python train.py --dataset="stained colorectal tissue patches (NCT-CRC-HE-100K)" --crop_scale_min=0.5 --rotation_deg=10 --encoder_norm_position="pre" --encoder_bias="qkv" --encoder_layer_scale_init=0.1 --encoder_parallel_block=false --norm_pix_loss=true --momentum=0.85 --nesterov=true --gradient_centralization=true --batch_size=512 --lr_schedule="wsd"
Rows from block 6 of the encoder of a small masked image model, named by matrix and row number. Rows with one number belong to one neuron. Each number is 200 + 20 x the weight over its row's rms, rounded and kept within 0 to 999. All counts start at 0. After the name is the row's rms in percent of the matrix's.
Before each neuron's rows are labels from the 100 images, of 14848, where the neuron reaches its largest size: "strongest on" is what is common among them; "peak at" is the part of the image that holds the peak. Only what is clearly more common there than usual is listed. The data: stained colorectal tissue patches (NCT-CRC-HE-100K). In brackets: how many of the 100.
# gate: MLP gate (encoder.blocks.6.mlp.gate.weight, 512x192), inputs 0-95
# fc1: MLP up (encoder.blocks.6.mlp.fc1.weight, 512x192), inputs 0-95
# fc2: MLP down (encoder.blocks.6.mlp.fc2.weight, 192x512, transposed), outputs 0-95

strongest on: tissue: adipose tissue (95)
peak at: bottom right (28)
gate.387,030,189,202,198,239,187,226,201,221,201,213,223,214,201,212,200,199,218,246,200,202,174,201,198,199,175,200,200,170,200,214,200,189,200,201,200,164,201,200,254,202,228,214,200,198,203,155,182,214,203,200,165,200,201,219,213,196,198,203,199,199,204,205,203,204,199,249,199,200,200,156,172,154,200,180,131,201,216,140,200,174,200,179,193,200,184,200,197,203,154,210,219,200,201,205,200,185
fc1.387,029,209,200,233,200,200,204,200,200,200,169,200,199,189,199,241,179,187,207,211,199,165,203,198,212,199,200,166,200,236,200,201,154,199,226,190,120,212,200,249,200,213,200,200,201,188,200,212,200,201,172,114,199,181,202,193,200,200,200,200,199,200,234,200,201,205,198,246,204,207,203,200,200,200,200,171,255,186,180,200,197,212,161,197,191,182,200,193,196,200,201,199,181,200,201,200,188
fc2.387,035,225,191,206,243,185,197,185,204,221,173,198,182,199,200,206,222,200,179,223,205,200,209,177,206,201,196,200,201,200,202,220,206,200,201,189,198,200,200,200,179,199,174,200,200,151,200,200,141,166,200,200,201,173,200,189,177,183,191,194,203,242,242,200,201,200,213,172,234,215,200,186,209,200,200,200,208,194,192,196,200,200,200,174,194,225,190,221,150,150,189,200,170,192,178,200,167

strongest on: tissue: adipose tissue (44); tissue: normal colon mucosa (38)
peak at: top centre (48); top left (29)
gate.511,101,210,201,199,197,182,226,183,215,201,200,168,172,219,189,175,219,220,197,236,200,214,171,205,189,205,209,222,200,194,205,195,200,185,200,167,194,232,200,170,216,217,200,224,199,154,169,194,191,198,194,196,243,199,206,177,228,185,242,206,174,191,240,226,171,211,164,192,196,225,214,219,200,195,198,207,182,218,237,211,218,202,174,217,185,206,191,202,201,198,151,216,202,174,183,214,193
fc1.511,111,209,198,207,216,237,212,207,181,174,203,203,176,174,218,200,182,210,221,172,201,199,209,225,204,162,215,147,192,211,186,231,152,206,224,257,210,204,172,229,217,192,169,230,202,190,195,208,223,191,202,164,203,172,188,197,247,194,187,159,231,204,200,195,201,205,231,195,202,203,205,182,209,203,203,200,162,215,193,228,178,208,197,213,209,202,226,220,183,224,230,198,220,201,179,232,172
fc2.511,119,239,209,183,180,231,205,220,223,175,201,216,217,163,167,243,205,202,180,210,213,198,216,196,222,283,186,200,204,206,210,201,210,201,204,215,219,177,201,231,205,190,190,185,200,231,178,203,201,217,207,243,180,174,188,204,171,218,167,211,211,217,185,195,199,178,231,228,218,188,226,225,210,199,193,151,221,197,187,198,176,231,233,195,193,160,209,209,197,201,209,199,209,215,213,168,210

strongest on: tissue: adipose tissue (98)
peak at: centre (37); middle left (32)
gate.506,057,219,200,200,199,200,221,196,209,182,233,200,189,236,195,192,221,200,213,207,198,217,197,204,213,215,148,242,191,195,214,196,155,203,188,216,202,199,189,197,226,147,157,195,166,201,199,188,203,221,190,172,187,199,198,163,220,184,195,187,194,188,225,202,126,201,192,186,198,205,189,194,201,210,201,188,204,164,203,235,184,202,203,228,196,180,237,196,167,202,198,178,200,199,210,179,202
fc1.506,080,156,226,242,202,160,166,202,157,169,198,214,179,200,180,213,205,200,175,212,192,235,205,249,202,189,190,206,198,204,201,200,202,193,202,207,230,218,173,214,200,174,199,211,256,189,205,198,223,173,230,242,180,200,167,245,164,200,209,227,270,192,205,216,205,194,202,218,200,192,181,200,200,175,220,231,175,197,203,206,206,194,203,159,209,201,211,188,232,212,221,186,177,175,204,210,170
fc2.506,071,185,200,205,218,189,216,202,175,238,225,201,218,199,218,226,231,208,171,194,198,203,166,199,165,200,170,200,186,182,213,202,179,211,196,196,220,189,205,188,204,192,182,201,197,200,202,198,199,163,196,213,203,203,178,198,199,217,200,224,225,188,183,203,240,203,165,203,214,205,206,179,225,190,209,228,199,187,209,253,201,178,248,199,201,211,203,178,196,230,202,167,172,208,163,199,159

strongest on: tissue: debris (67)
peak at: top left (30)
gate.311,057,208,227,219,219,249,207,231,230,192,188,193,203,246,189,213,200,227,205,204,189,158,169,201,196,196,202,217,177,205,213,200,181,228,205,217,191,200,211,200,179,207,202,229,178,182,172,200,210,196,186,211,203,210,200,247,172,211,195,191,195,202,166,175,201,255,192,186,185,193,191,182,216,158,249,202,216,208,203,176,216,197,191,193,205,174,202,203,197,198,201,191,186,202,190,193,227
fc1.311,065,215,214,189,168,206,201,214,222,184,210,211,211,212,196,203,203,221,183,229,197,145,202,179,168,216,220,224,190,202,191,199,176,190,198,200,180,141,240,189,195,206,217,192,198,198,122,191,187,216,188,216,241,236,208,232,215,206,176,191,171,212,202,184,214,209,235,195,171,209,176,202,209,180,202,199,183,215,218,191,246,193,209,199,215,220,197,197,227,206,202,195,235,198,197,202,214
fc2.311,070,178,203,209,200,198,202,204,184,208,204,202,175,205,207,201,219,206,264,198,221,179,193,227,226,228,195,204,201,220,186,205,209,165,191,214,217,204,198,171,180,199,210,222,177,233,205,198,188,202,199,191,211,204,195,201,204,202,198,223,206,175,210,198,152,203,262,216,200,208,200,204,200,179,173,199,177,223,202,191,207,210,203,196,195,211,216,236,258,202,165,226,225,197,216,200,221

strongest on: tissue: normal colon mucosa (72)
peak at: centre (27)
gate.227,098,224,196,175,201,201,204,161,204,194,217,167,186,162,199,178,176,193,185,197,175,220,228,214,191,210,204,188,236,209,220,212,180,203,192,192,194,186,240,193,189,187,194,199,222,181,211,238,170,205,185,233,203,194,217,222,176,203,166,214,254,188,188,224,185,218,185,227,207,213,180,214,195,193,259,245,190,185,185,187,171,190,192,192,196,173,253,223,195,181,236,180,192,214,201,176,191
fc1.227,099,192,196,196,178,155,210,235,183,204,203,193,224,213,194,217,229,219,190,191,210,184,180,191,235,177,197,195,179,235,205,189,209,187,238,225,174,199,243,199,210,204,201,197,219,187,205,214,193,178,198,182,240,218,218,228,215,195,216,191,213,190,237,184,209,189,214,195,203,154,200,198,201,189,182,198,275,189,208,191,174,191,170,221,225,200,204,197,198,202,216,225,203,221,203,169,181
fc2.227,107,183,208,194,185,186,205,216,207,232,192,235,206,187,209,192,179,207,180,195,193,188,170,200,194,223,204,197,231,187,200,202,172,171,168,211,190,174,197,214,205,226,192,217,175,216,192,144,210,185,206,210,200,185,187,204,203,210,229,204,195,194,202,194,205,187,181,208,174,151,176,208,205,197,200,206,166,220,160,243,204,200,167,225,245,175,229,163,232,195,198,199,200,167,193,215,180

strongest on: tissue: tumour epithelium (50)
peak at: middle left (27)
gate.424,097,207,199,206,220,220,217,194,214,196,196,212,178,181,197,200,224,204,169,200,198,214,230,183,178,237,227,179,205,201,178,211,191,225,197,188,178,201,191,213,204,194,196,188,213,229,229,196,181,174,210,219,192,177,144,190,246,200,175,199,211,181,174,230,206,192,208,193,179,194,211,210,219,191,258,198,193,210,211,167,210,163,196,156,190,204,211,215,197,208,199,206,200,203,185,191,198
fc1.424,100,179,193,186,202,204,170,193,214,244,185,158,236,192,244,150,213,193,162,191,196,226,195,200,195,179,200,171,219,174,196,217,230,188,189,224,159,229,194,214,206,200,180,192,187,203,208,209,225,216,214,218,196,234,190,180,196,184,176,215,197,217,200,179,209,204,175,189,218,209,220,209,191,216,225,221,202,206,228,194,210,216,247,211,203,201,133,188,214,207,240,204,211,202,162,210,202
fc2.424,106,214,222,186,209,200,208,204,218,195,188,225,199,189,194,239,185,213,200,210,191,221,179,176,177,222,172,182,209,208,161,176,176,229,190,174,235,184,166,239,214,216,205,212,179,208,214,208,183,191,144,214,157,176,197,197,216,213,186,169,227,189,201,235,258,193,206,160,190,180,191,221,205,191,218,203,238,190,196,180,199,199,152,189,179,188,218,221,193,187,173,245,187,173,182,170,166

strongest on: tissue: smooth muscle (80)
peak at: top centre (27)
gate.305,051,245,175,217,255,213,183,206,200,198,193,246,160,193,199,168,226,187,174,206,207,216,204,214,204,202,165,181,196,211,192,198,200,200,205,207,200,188,165,245,177,203,214,192,198,201,180,203,199,208,206,202,190,198,196,161,197,212,173,220,153,198,200,204,225,196,155,200,197,202,237,251,223,190,197,231,218,208,206,198,191,150,195,200,215,215,197,225,150,205,217,197,213,194,184,201,176
fc1.305,049,201,217,182,203,198,198,194,187,209,201,241,230,227,213,199,236,137,187,191,190,174,200,200,197,180,222,215,202,208,200,195,170,181,213,199,201,197,201,160,196,225,170,198,199,256,202,192,127,198,196,213,182,185,206,214,182,198,200,185,221,196,207,197,203,192,197,191,200,281,198,207,208,204,205,192,205,194,189,182,145,204,211,199,167,201,199,151,192,196,166,209,201,206,225,197,219
fc2.305,054,215,218,201,204,208,198,210,232,211,174,198,217,203,198,196,185,200,206,200,203,180,225,215,189,175,221,188,225,201,197,129,206,173,220,207,204,211,212,197,209,198,205,218,200,200,211,180,118,193,198,252,209,166,169,203,195,183,189,203,201,204,199,216,235,207,200,226,246,194,194,203,216,215,200,195,177,238,217,213,217,181,209,169,193,225,199,199,198,197,166,211,183,218,176,256,137

strongest on: tissue: mucus (37)
peak at: bottom left (28)
gate.438,099,210,206,249,231,246,204,190,200,186,200,201,198,203,230,180,204,194,231,192,221,185,171,219,237,187,186,188,216,220,203,204,197,201,188,240,178,161,208,201,214,187,207,187,196,196,229,201,195,199,185,225,213,228,220,163,199,172,204,167,239,176,243,195,184,211,199,181,205,177,193,212,200,209,205,234,200,225,173,156,189,192,178,192,173,179,215,233,243,191,269,227,156,203,158,208,205
fc1.438,094,221,203,238,244,223,199,200,169,189,192,184,191,232,208,207,217,184,242,171,201,175,225,205,230,209,204,179,174,190,176,198,204,224,214,183,167,201,169,209,211,200,203,215,195,206,189,192,232,161,201,195,208,206,180,239,176,159,194,155,260,172,200,164,158,203,177,210,188,185,203,203,237,252,190,212,185,189,158,207,215,205,183,206,194,216,188,202,206,197,224,209,202,196,192,186,238
fc2.438,090,200,210,186,215,208,206,228,240,218,205,181,235,225,238,206,209,205,229,209,193,225,210,212,199,209,205,195,189,223,197,192,190,219,231,210,218,205,204,188,220,177,196,224,170,198,199,165,220,256,202,206,197,191,176,162,198,180,176,225,216,173,198,212,211,232,199,155,193,201,182,215,181,175,224,178,184,214,192,187,193,210,184,183,183,209,212,192,234,228,236,209,192,174,199,210,223

strongest on: tissue: adipose tissue (29)
peak at: top left (73)
gate.260,098,211,152,177,231,180,225,195,195,166,221,220,214,184,193,205,219,197,204,166,210,208,199,191,232,227,218,187,187,203,189,192,199,204,199,168,216,191,213,183,203,212,180,194,203,228,148,203,242,189,193,163,160,204,161,187,192,209,223,183,209,220,232,191,186,170,229,197,225,254,193,210,200,201,189,200,178,202,201,200,209,212,200,161,173,178,195,200,193,246,163,244,217,239,170,196,176
fc1.260,094,188,212,202,187,259,166,191,203,239,202,170,183,196,193,189,178,194,202,225,189,200,202,205,183,188,196,211,188,194,194,203,222,172,207,225,180,202,217,204,204,190,206,213,208,170,234,208,148,205,193,226,241,198,231,181,216,197,173,203,167,183,160,230,201,259,189,197,197,147,202,164,179,195,206,209,215,217,201,183,180,185,198,215,196,231,196,202,213,186,220,203,190,185,222,202,190
fc2.260,124,174,203,177,214,242,162,181,205,210,176,184,205,186,189,196,186,217,213,212,191,216,199,213,196,239,219,186,212,208,188,221,223,193,200,205,230,208,182,228,185,186,161,251,219,190,201,215,185,190,149,177,191,201,214,219,188,231,163,213,184,210,164,195,211,244,202,196,164,202,189,192,219,197,218,195,190,198,198,206,207,228,175,201,184,224,202,227,223,184,204,160,206,238,201,199,166

strongest on: tissue: smooth muscle (84)
peak at: middle left (31)
gate.42,008,200,200,235,200,200,200,200,200,200,200,162,200,200,200,200,200,200,200,200,200,200,200,200,200,200,200,200,200,200,158,200,200,200,200,200,200,212,200,200,83,200,200,200,200,200,200,200,221,200,200,200,200,200,152,200,200,200,188,200,200,200,200,236,200,200,200,200,200,200,200,200,200,200,200,200,200,200,200,200,200,200,200,212,200,200,200,197,117,200,200,200,200,200,200,200,200
fc1.42,008,200,200,200,200,200,200,200,200,229,200,200,200,200,200,200,200,207,192,200,200,200,200,200,200,124,200,200,193,200,200,124,200,255,200,200,200,200,200,231,200,200,200,200,200,200,200,200,200,200,200,200,200,200,200,200,200,200,200,200,200,200,200,200,200,200,200,200,200,200,236,175,200,200,200,200,200,154,200,200,200,200,200,200,200,200,200,200,200,203,200,200,200,200,200,186,200
fc2.42,013,219,200,200,200,200,200,200,200,186,200,200,196,200,200,200,156,200,200,204,200,200,200,200,200,191,200,227,200,200,200,200,200,200,200,185,200,200,200,200,209,200,286,200,200,200,200,202,202,200,199,200,200,200,137,200,200,200,200,189,200,200,200,192,196,200,200,160,232,200,200,200,200,318,200,200,200,200,200,139,163,219,200,200,182,200,179,200,115,200,207,200,210,200,200,200,200

strongest on: tissue: tumour epithelium (92)
peak at: bottom right (40)
gate.373,017,200,200,185,200,200,200,200,202,200,200,200,200,196,200,200,200,215,200,200,224,200,204,200,200,200,201,200,202,200,200,200,200,203,250,206,200,193,200,200,200,210,200,192,258,200,200,200,161,229,200,200,155,200,189,200,200,224,208,172,200,200,200,200,184,200,200,206,205,200,200,200,200,200,200,200,200,200,284,200,321,200,200,200,200,200,167,167,200,239,200,204,224,200,200,241,200
fc1.373,012,200,203,177,200,200,200,228,200,200,271,200,147,200,141,200,200,200,200,200,200,200,235,251,200,200,200,248,200,200,200,200,200,197,200,200,200,200,200,200,200,228,200,230,200,200,200,200,200,200,200,200,215,159,200,200,200,200,200,200,200,230,200,200,200,200,167,200,202,164,200,190,200,200,200,200,183,200,200,200,207,200,200,111,200,200,200,200,217,200,196,200,189,200,200,202,200
fc2.373,016,200,197,200,200,200,200,200,200,203,200,200,183,144,201,208,198,200,200,200,200,197,166,199,174,200,212,200,200,214,219,200,200,199,200,199,173,200,200,296,200,200,200,165,234,200,200,200,141,210,187,207,200,200,200,200,254,200,200,200,200,199,238,192,200,193,200,198,200,200,200,200,200,238,200,184,200,200,171,200,223,200,200,200,195,200,199,215,159,259,200,200,245,200,200,200,200

strongest on: tissue: adipose tissue (95)
peak at: middle left (31)
gate.186,081,194,213,204,181,156,201,182,197,201,185,237,218,230,201,227,215,217,184,192,233,183,213,156,212,179,169,238,244,185,196,207,176,200,197,187,217,200,185,221,206,201,216,147,191,185,210,229,193,208,199,177,184,186,199,230,150,187,186,192,201,223,187,185,208,207,195,197,225,212,165,226,198,187,220,226,201,175,171,198,214,212,213,207,214,167,218,202,171,176,198,226,196,197,182,222,177
fc1.186,094,257,195,193,219,197,223,204,219,190,222,186,235,188,208,224,236,160,190,244,207,200,187,183,171,167,188,200,176,213,191,199,211,202,220,213,197,204,163,201,228,196,196,157,201,221,206,242,187,177,186,213,168,179,201,197,192,205,170,213,243,226,208,186,206,193,200,161,164,181,241,204,183,193,209,198,208,205,248,200,172,209,201,175,187,189,204,188,199,217,245,201,214,197,226,156,192
fc2.186,094,216,199,174,187,199,207,154,196,203,196,203,198,195,200,204,199,239,197,164,215,189,200,203,226,207,200,216,158,168,201,179,207,201,199,225,216,229,232,169,192,162,199,201,188,222,206,211,192,233,201,196,160,168,201,188,204,227,200,209,247,208,208,200,197,210,228,174,189,219,240,212,194,202,188,213,206,220,167,225,176,180,196,186,219,207,194,193,197,199,205,197,250,177,173,178,202

strongest on: tissue: smooth muscle (58)
peak at: bottom left (27)
gate.357,081,191,185,181,208,200,227,185,165,183,200,192,195,209,188,183,193,189,178,194,210,226,206,216,222,219,210,178,148,149,242,213,206,210,197,199,233,199,213,180,193,205,197,197,175,224,212,242,244,200,180,198,170,198,188,220,215,201,187,215,196,212,210,176,179,235,188,192,243,205,166,184,197,193,201,202,198,200,193,213,166,177,189,202,164,200,223,185,179,229,208,209,179,248,192,204,199
fc1.357,078,243,191,213,200,202,191,215,203,229,192,195,202,203,183,205,227,195,221,225,186,220,168,178,174,167,215,186,212,181,195,176,189,187,203,202,175,204,258,209,197,230,208,188,201,239,188,230,211,198,213,196,198,175,211,211,243,234,179,177,191,200,222,200,209,189,192,214,193,169,185,187,199,210,203,223,166,203,200,197,223,198,214,222,192,205,206,204,217,197,212,199,243,177,208,213,211
fc2.357,098,190,188,199,197,186,200,187,138,183,199,179,156,200,232,194,186,192,194,226,204,171,219,196,228,200,204,169,229,185,222,242,208,243,182,225,229,202,181,197,198,170,201,200,201,196,201,183,220,207,168,224,242,195,209,163,201,226,201,225,209,208,198,198,160,187,211,207,198,237,205,200,169,258,196,202,218,200,215,182,203,208,196,204,173,182,186,182,185,216,142,227,162,209,221,180,199

strongest on: tissue: smooth muscle (59)
peak at: centre (32)
gate.62,031,200,200,201,186,189,214,199,225,239,200,201,203,173,202,194,231,209,200,156,200,200,205,211,198,173,159,195,201,200,231,186,205,232,197,214,179,199,246,200,175,188,227,170,198,234,243,153,160,213,184,155,198,203,278,168,188,204,201,201,175,203,197,200,200,200,205,200,192,201,231,200,165,203,204,179,206,200,186,200,183,199,200,200,214,225,200,202,228,238,201,191,203,216,207,199,200
fc1.62,031,241,216,200,198,197,191,201,188,206,200,191,200,225,198,150,182,183,200,200,227,195,206,157,200,224,222,200,200,200,201,203,200,219,200,199,190,220,193,199,201,233,197,200,203,170,200,191,200,191,258,223,255,170,200,239,181,201,191,230,201,200,176,185,195,236,180,162,194,198,199,200,200,178,200,179,237,174,200,200,244,205,200,172,167,165,200,192,201,200,200,176,200,168,210,201,232
fc2.62,040,199,202,208,199,163,199,201,250,200,240,160,196,185,200,203,211,199,200,196,200,197,200,216,202,163,196,219,200,210,187,195,180,202,197,182,244,200,213,201,166,184,207,200,161,219,199,206,198,198,173,235,200,195,200,184,240,201,179,232,220,201,213,191,198,213,244,231,204,185,145,192,211,208,200,196,217,200,199,180,215,199,199,200,201,230,228,195,200,203,190,200,208,201,198,200,184

strongest on: tissue: tumour epithelium (44)
peak at: top right (27)
gate.76,068,223,186,208,200,174,201,189,203,198,197,190,192,232,208,174,232,232,190,188,177,220,240,198,183,203,187,222,195,201,167,183,204,194,180,192,185,201,152,209,206,198,199,200,196,176,196,221,132,213,185,162,199,190,231,205,198,242,182,222,237,236,194,199,236,195,213,180,187,204,190,192,193,208,202,199,195,204,177,188,249,227,241,186,208,212,185,183,169,216,190,202,188,206,222,189,208
fc1.76,064,250,198,225,216,225,205,214,179,160,208,205,198,240,195,176,199,164,194,192,210,192,239,203,206,208,219,202,206,201,215,233,187,189,222,163,201,205,223,187,189,216,198,190,187,185,197,183,218,197,201,184,201,201,226,196,212,173,148,175,216,177,186,183,204,193,141,179,164,170,206,176,208,183,189,190,199,183,180,201,202,199,191,217,220,228,208,207,227,187,249,189,134,213,185,195,204
fc2.76,072,178,192,175,204,228,208,198,178,201,197,222,177,194,149,187,204,201,187,188,188,227,172,198,215,238,205,206,198,199,199,206,184,209,210,209,201,212,186,201,193,198,197,220,206,222,197,203,208,174,186,218,202,199,157,198,174,199,221,197,197,222,204,163,200,201,204,239,210,209,223,234,158,222,201,203,166,194,209,196,180,211,167,215,213,197,180,243,188,194,198,195,218,222,195,215,200

strongest on: tissue: mucus (79)
peak at: top left (27)
gate.226,103,190,206,211,179,181,192,185,186,157,195,193,248,210,207,200,189,193,189,209,184,197,205,239,195,226,205,208,195,198,157,209,216,191,160,206,273,195,193,204,198,199,232,191,233,185,169,196,191,198,197,223,211,215,187,230,181,201,214,194,246,238,196,198,214,177,215,219,155,208,170,216,206,192,179,215,213,206,178,230,198,194,213,211,208,171,195,174,197,203,187,211,209,200,201,193,212
fc1.226,106,192,201,208,252,217,210,178,196,182,185,211,200,206,207,211,190,202,198,202,195,164,253,205,205,211,218,205,201,218,217,200,191,204,208,220,182,188,195,229,217,248,207,199,189,257,232,155,216,231,223,188,205,184,202,201,242,187,195,213,189,221,209,228,167,188,211,165,197,168,208,201,188,177,154,197,196,176,156,218,202,194,208,193,181,224,201,217,229,166,250,196,184,216,186,175,207
fc2.226,106,197,201,194,201,202,202,198,199,201,177,188,221,236,150,199,180,195,187,236,175,191,189,214,191,225,210,168,203,212,210,206,203,208,190,156,197,186,208,197,208,197,214,196,166,223,206,212,202,245,202,198,212,201,203,220,162,192,184,198,182,205,220,227,203,229,193,197,186,220,199,197,186,204,205,197,177,201,231,195,234,206,188,226,206,227,215,176,180,189,243,203,172,212,229,210,198

strongest on: tissue: smooth muscle (51)
peak at: bottom left (34)
gate.253,035,187,214,232,200,200,198,209,204,199,208,200,190,196,243,207,182,193,200,208,200,194,200,197,200,198,200,199,198,213,198,198,200,200,175,206,201,173,200,239,198,250,211,195,201,220,191,198,198,205,206,220,202,262,201,200,198,200,200,211,202,194,200,167,200,174,200,200,200,200,209,199,200,198,202,199,181,199,201,200,175,201,224,199,200,202,147,193,200,185,191,201,201,197,198,119,200
fc1.253,033,199,152,199,220,213,211,196,200,199,200,200,229,197,167,193,195,215,199,187,200,204,194,200,205,194,208,201,200,210,204,183,200,198,190,182,185,197,200,202,185,158,200,207,199,198,202,229,203,202,193,155,233,178,187,196,198,176,201,184,172,196,187,232,200,274,194,255,200,182,260,202,244,209,200,210,200,198,199,199,216,207,187,199,200,200,202,189,217,207,199,180,171,198,206,219,225
fc2.253,040,207,188,209,175,203,198,237,203,232,201,222,187,202,200,208,192,205,200,193,172,200,200,193,199,219,198,200,202,197,172,213,258,205,167,177,206,200,200,218,197,199,192,199,199,184,231,195,201,202,162,265,233,214,195,191,205,198,200,200,188,201,200,221,166,189,200,201,201,245,179,187,203,209,189,199,201,221,217,199,200,162,151,169,143,216,176,215,200,200,200,204,200,186,180,208,184

strongest on: tissue: adipose tissue (90)
peak at: top centre (27)
gate.314,094,195,206,194,176,201,240,197,160,179,210,189,190,204,198,195,201,211,193,205,196,197,177,209,206,194,179,213,153,176,173,241,138,231,224,197,218,172,236,231,210,171,196,193,204,205,192,244,258,193,220,194,178,170,200,194,205,223,222,199,219,216,163,194,210,201,193,215,198,205,203,198,196,184,161,196,183,203,200,200,192,191,190,215,199,216,206,198,164,197,200,228,182,249,239,246,197
fc1.314,096,183,209,200,200,212,262,234,181,182,202,165,193,201,202,191,198,239,197,178,200,189,224,197,188,164,198,198,176,214,204,251,211,229,194,207,227,203,208,224,200,195,222,188,182,212,217,217,202,164,216,219,205,206,194,215,226,212,232,190,203,215,177,189,228,202,195,175,193,186,250,170,186,215,174,194,205,235,180,205,186,154,183,206,196,203,213,202,201,197,199,203,171,223,209,260,211
fc2.314,099,190,197,188,169,217,219,191,204,199,211,235,225,209,208,177,195,170,199,163,194,218,210,174,178,183,198,231,228,200,210,153,206,165,214,191,162,202,176,227,193,253,210,214,256,201,216,181,203,222,204,191,183,197,157,206,224,180,176,229,226,218,181,179,164,202,177,213,227,177,193,211,202,193,211,200,201,223,183,197,171,202,187,184,151,183,190,224,207,193,210,201,201,212,137,199,198

strongest on: tissue: smooth muscle (72)
peak at: bottom left (27)
gate.33,083,209,240,225,189,189,175,189,206,201,232,203,214,177,204,186,196,194,215,191,166,196,186,199,207,189,216,198,231,228,190,189,187,199,178,203,190,191,205,207,218,188,184,191,169,164,193,204,194,177,185,196,172,184,215,184,183,195,192,158,200,205,171,190,159,171,233,237,192,199,214,205,204,229,210,233,185,162,186,219,191,216,223,198,201,174,207,248,201,211,185,217,177,208,193,191,194
fc1.33,087,242,202,214,187,200,177,192,223,202,200,200,200,186,160,197,191,177,206,212,213,219,233,212,242,199,166,200,206,202,216,212,180,198,187,188,221,155,195,228,200,206,207,226,190,240,197,149,197,178,185,183,159,223,217,151,183,197,197,196,200,200,204,198,181,171,240,217,206,175,187,193,215,201,171,222,214,184,186,178,177,230,203,215,207,194,229,227,196,205,212,202,185,203,165,212,152
fc2.33,114,195,195,205,220,193,201,222,171,216,172,175,215,186,233,192,207,212,211,200,221,216,203,200,192,198,211,199,191,203,173,198,218,197,193,203,190,226,181,159,196,202,176,156,212,146,198,197,193,198,236,163,203,199,221,233,169,204,201,145,210,181,206,170,182,177,203,203,189,179,236,200,199,200,195,222,202,176,178,205,204,157,178,178,205,202,187,210,193,248,195,206,205,206,206,209,200

strongest on: tissue: normal colon mucosa (100)
peak at: top right (27)
gate.378,129,199,225,199,179,188,186,193,231,208,221,215,187,190,190,204,189,197,184,221,185,204,198,193,182,228,167,218,216,204,182,192,201,193,183,195,185,170,181,199,220,230,244,195,200,165,207,193,151,224,200,227,203,210,235,205,182,212,191,203,162,230,214,216,199,185,204,214,215,183,155,211,166,199,138,191,201,181,205,198,200,192,212,213,193,186,202,200,203,136,190,182,186,185,210,248,199
fc1.378,121,253,211,182,180,208,216,169,204,166,205,190,201,216,218,226,205,191,182,213,173,197,199,195,193,218,205,203,202,210,202,222,213,216,212,233,237,209,209,186,170,168,162,166,212,252,193,204,222,174,192,197,180,200,210,174,188,202,202,198,217,213,197,156,184,192,220,189,184,200,221,206,201,193,233,205,194,191,196,193,169,202,223,169,217,174,231,187,200,242,230,182,212,201,211,168,183
fc2.378,119,210,211,222,187,216,232,231,216,159,198,160,201,231,191,171,223,225,185,237,230,206,212,175,200,198,209,180,208,194,216,235,218,207,207,225,214,202,205,209,193,211,133,174,197,206,172,215,200,191,224,195,185,226,190,180,156,171,171,185,200,168,183,189,175,181,224,205,213,173,231,195,197,193,224,233,197,203,212,191,170,192,197,219,183,147,218,201,193,224,233,227,215,203,211,179,189

strongest on: tissue: tumour epithelium (35)
peak at: top left (27)
gate.291,068,169,203,211,170,203,195,200,197,180,198,188,204,205,158,186,203,209,214,189,181,184,239,201,189,194,236,200,198,197,207,176,208,210,189,215,235,200,174,180,200,202,210,198,210,225,213,178,204,211,219,221,237,201,205,202,204,220,233,187,205,190,191,111,142,209,201,200,219,174,175,206,216,225,197,211,210,200,201,212,244,231,217,199,170,201,183,200,217,196,203,192,188,201,186,200,206
fc1.291,071,239,219,190,198,230,182,239,207,191,165,175,226,232,196,196,208,231,216,201,218,214,162,203,209,240,194,218,201,200,190,205,228,194,202,177,167,141,214,173,191,172,177,215,209,194,205,207,195,185,184,166,197,217,148,169,200,205,212,159,195,175,202,201,187,208,197,181,202,189,225,199,209,183,194,219,213,237,201,180,207,183,180,166,214,179,213,208,236,183,186,201,197,178,173,201,196
fc2.291,074,199,188,217,207,194,201,193,210,218,206,193,145,187,241,193,214,184,207,205,211,215,226,215,205,190,203,152,146,202,208,204,222,203,187,197,187,200,210,201,207,206,200,225,203,237,188,201,162,204,204,201,197,199,164,205,222,197,214,204,186,200,186,188,203,185,217,229,201,198,208,199,191,212,216,201,194,184,221,185,261,219,236,201,198,204,200,191,205,196,192,234,211,206,204,180,203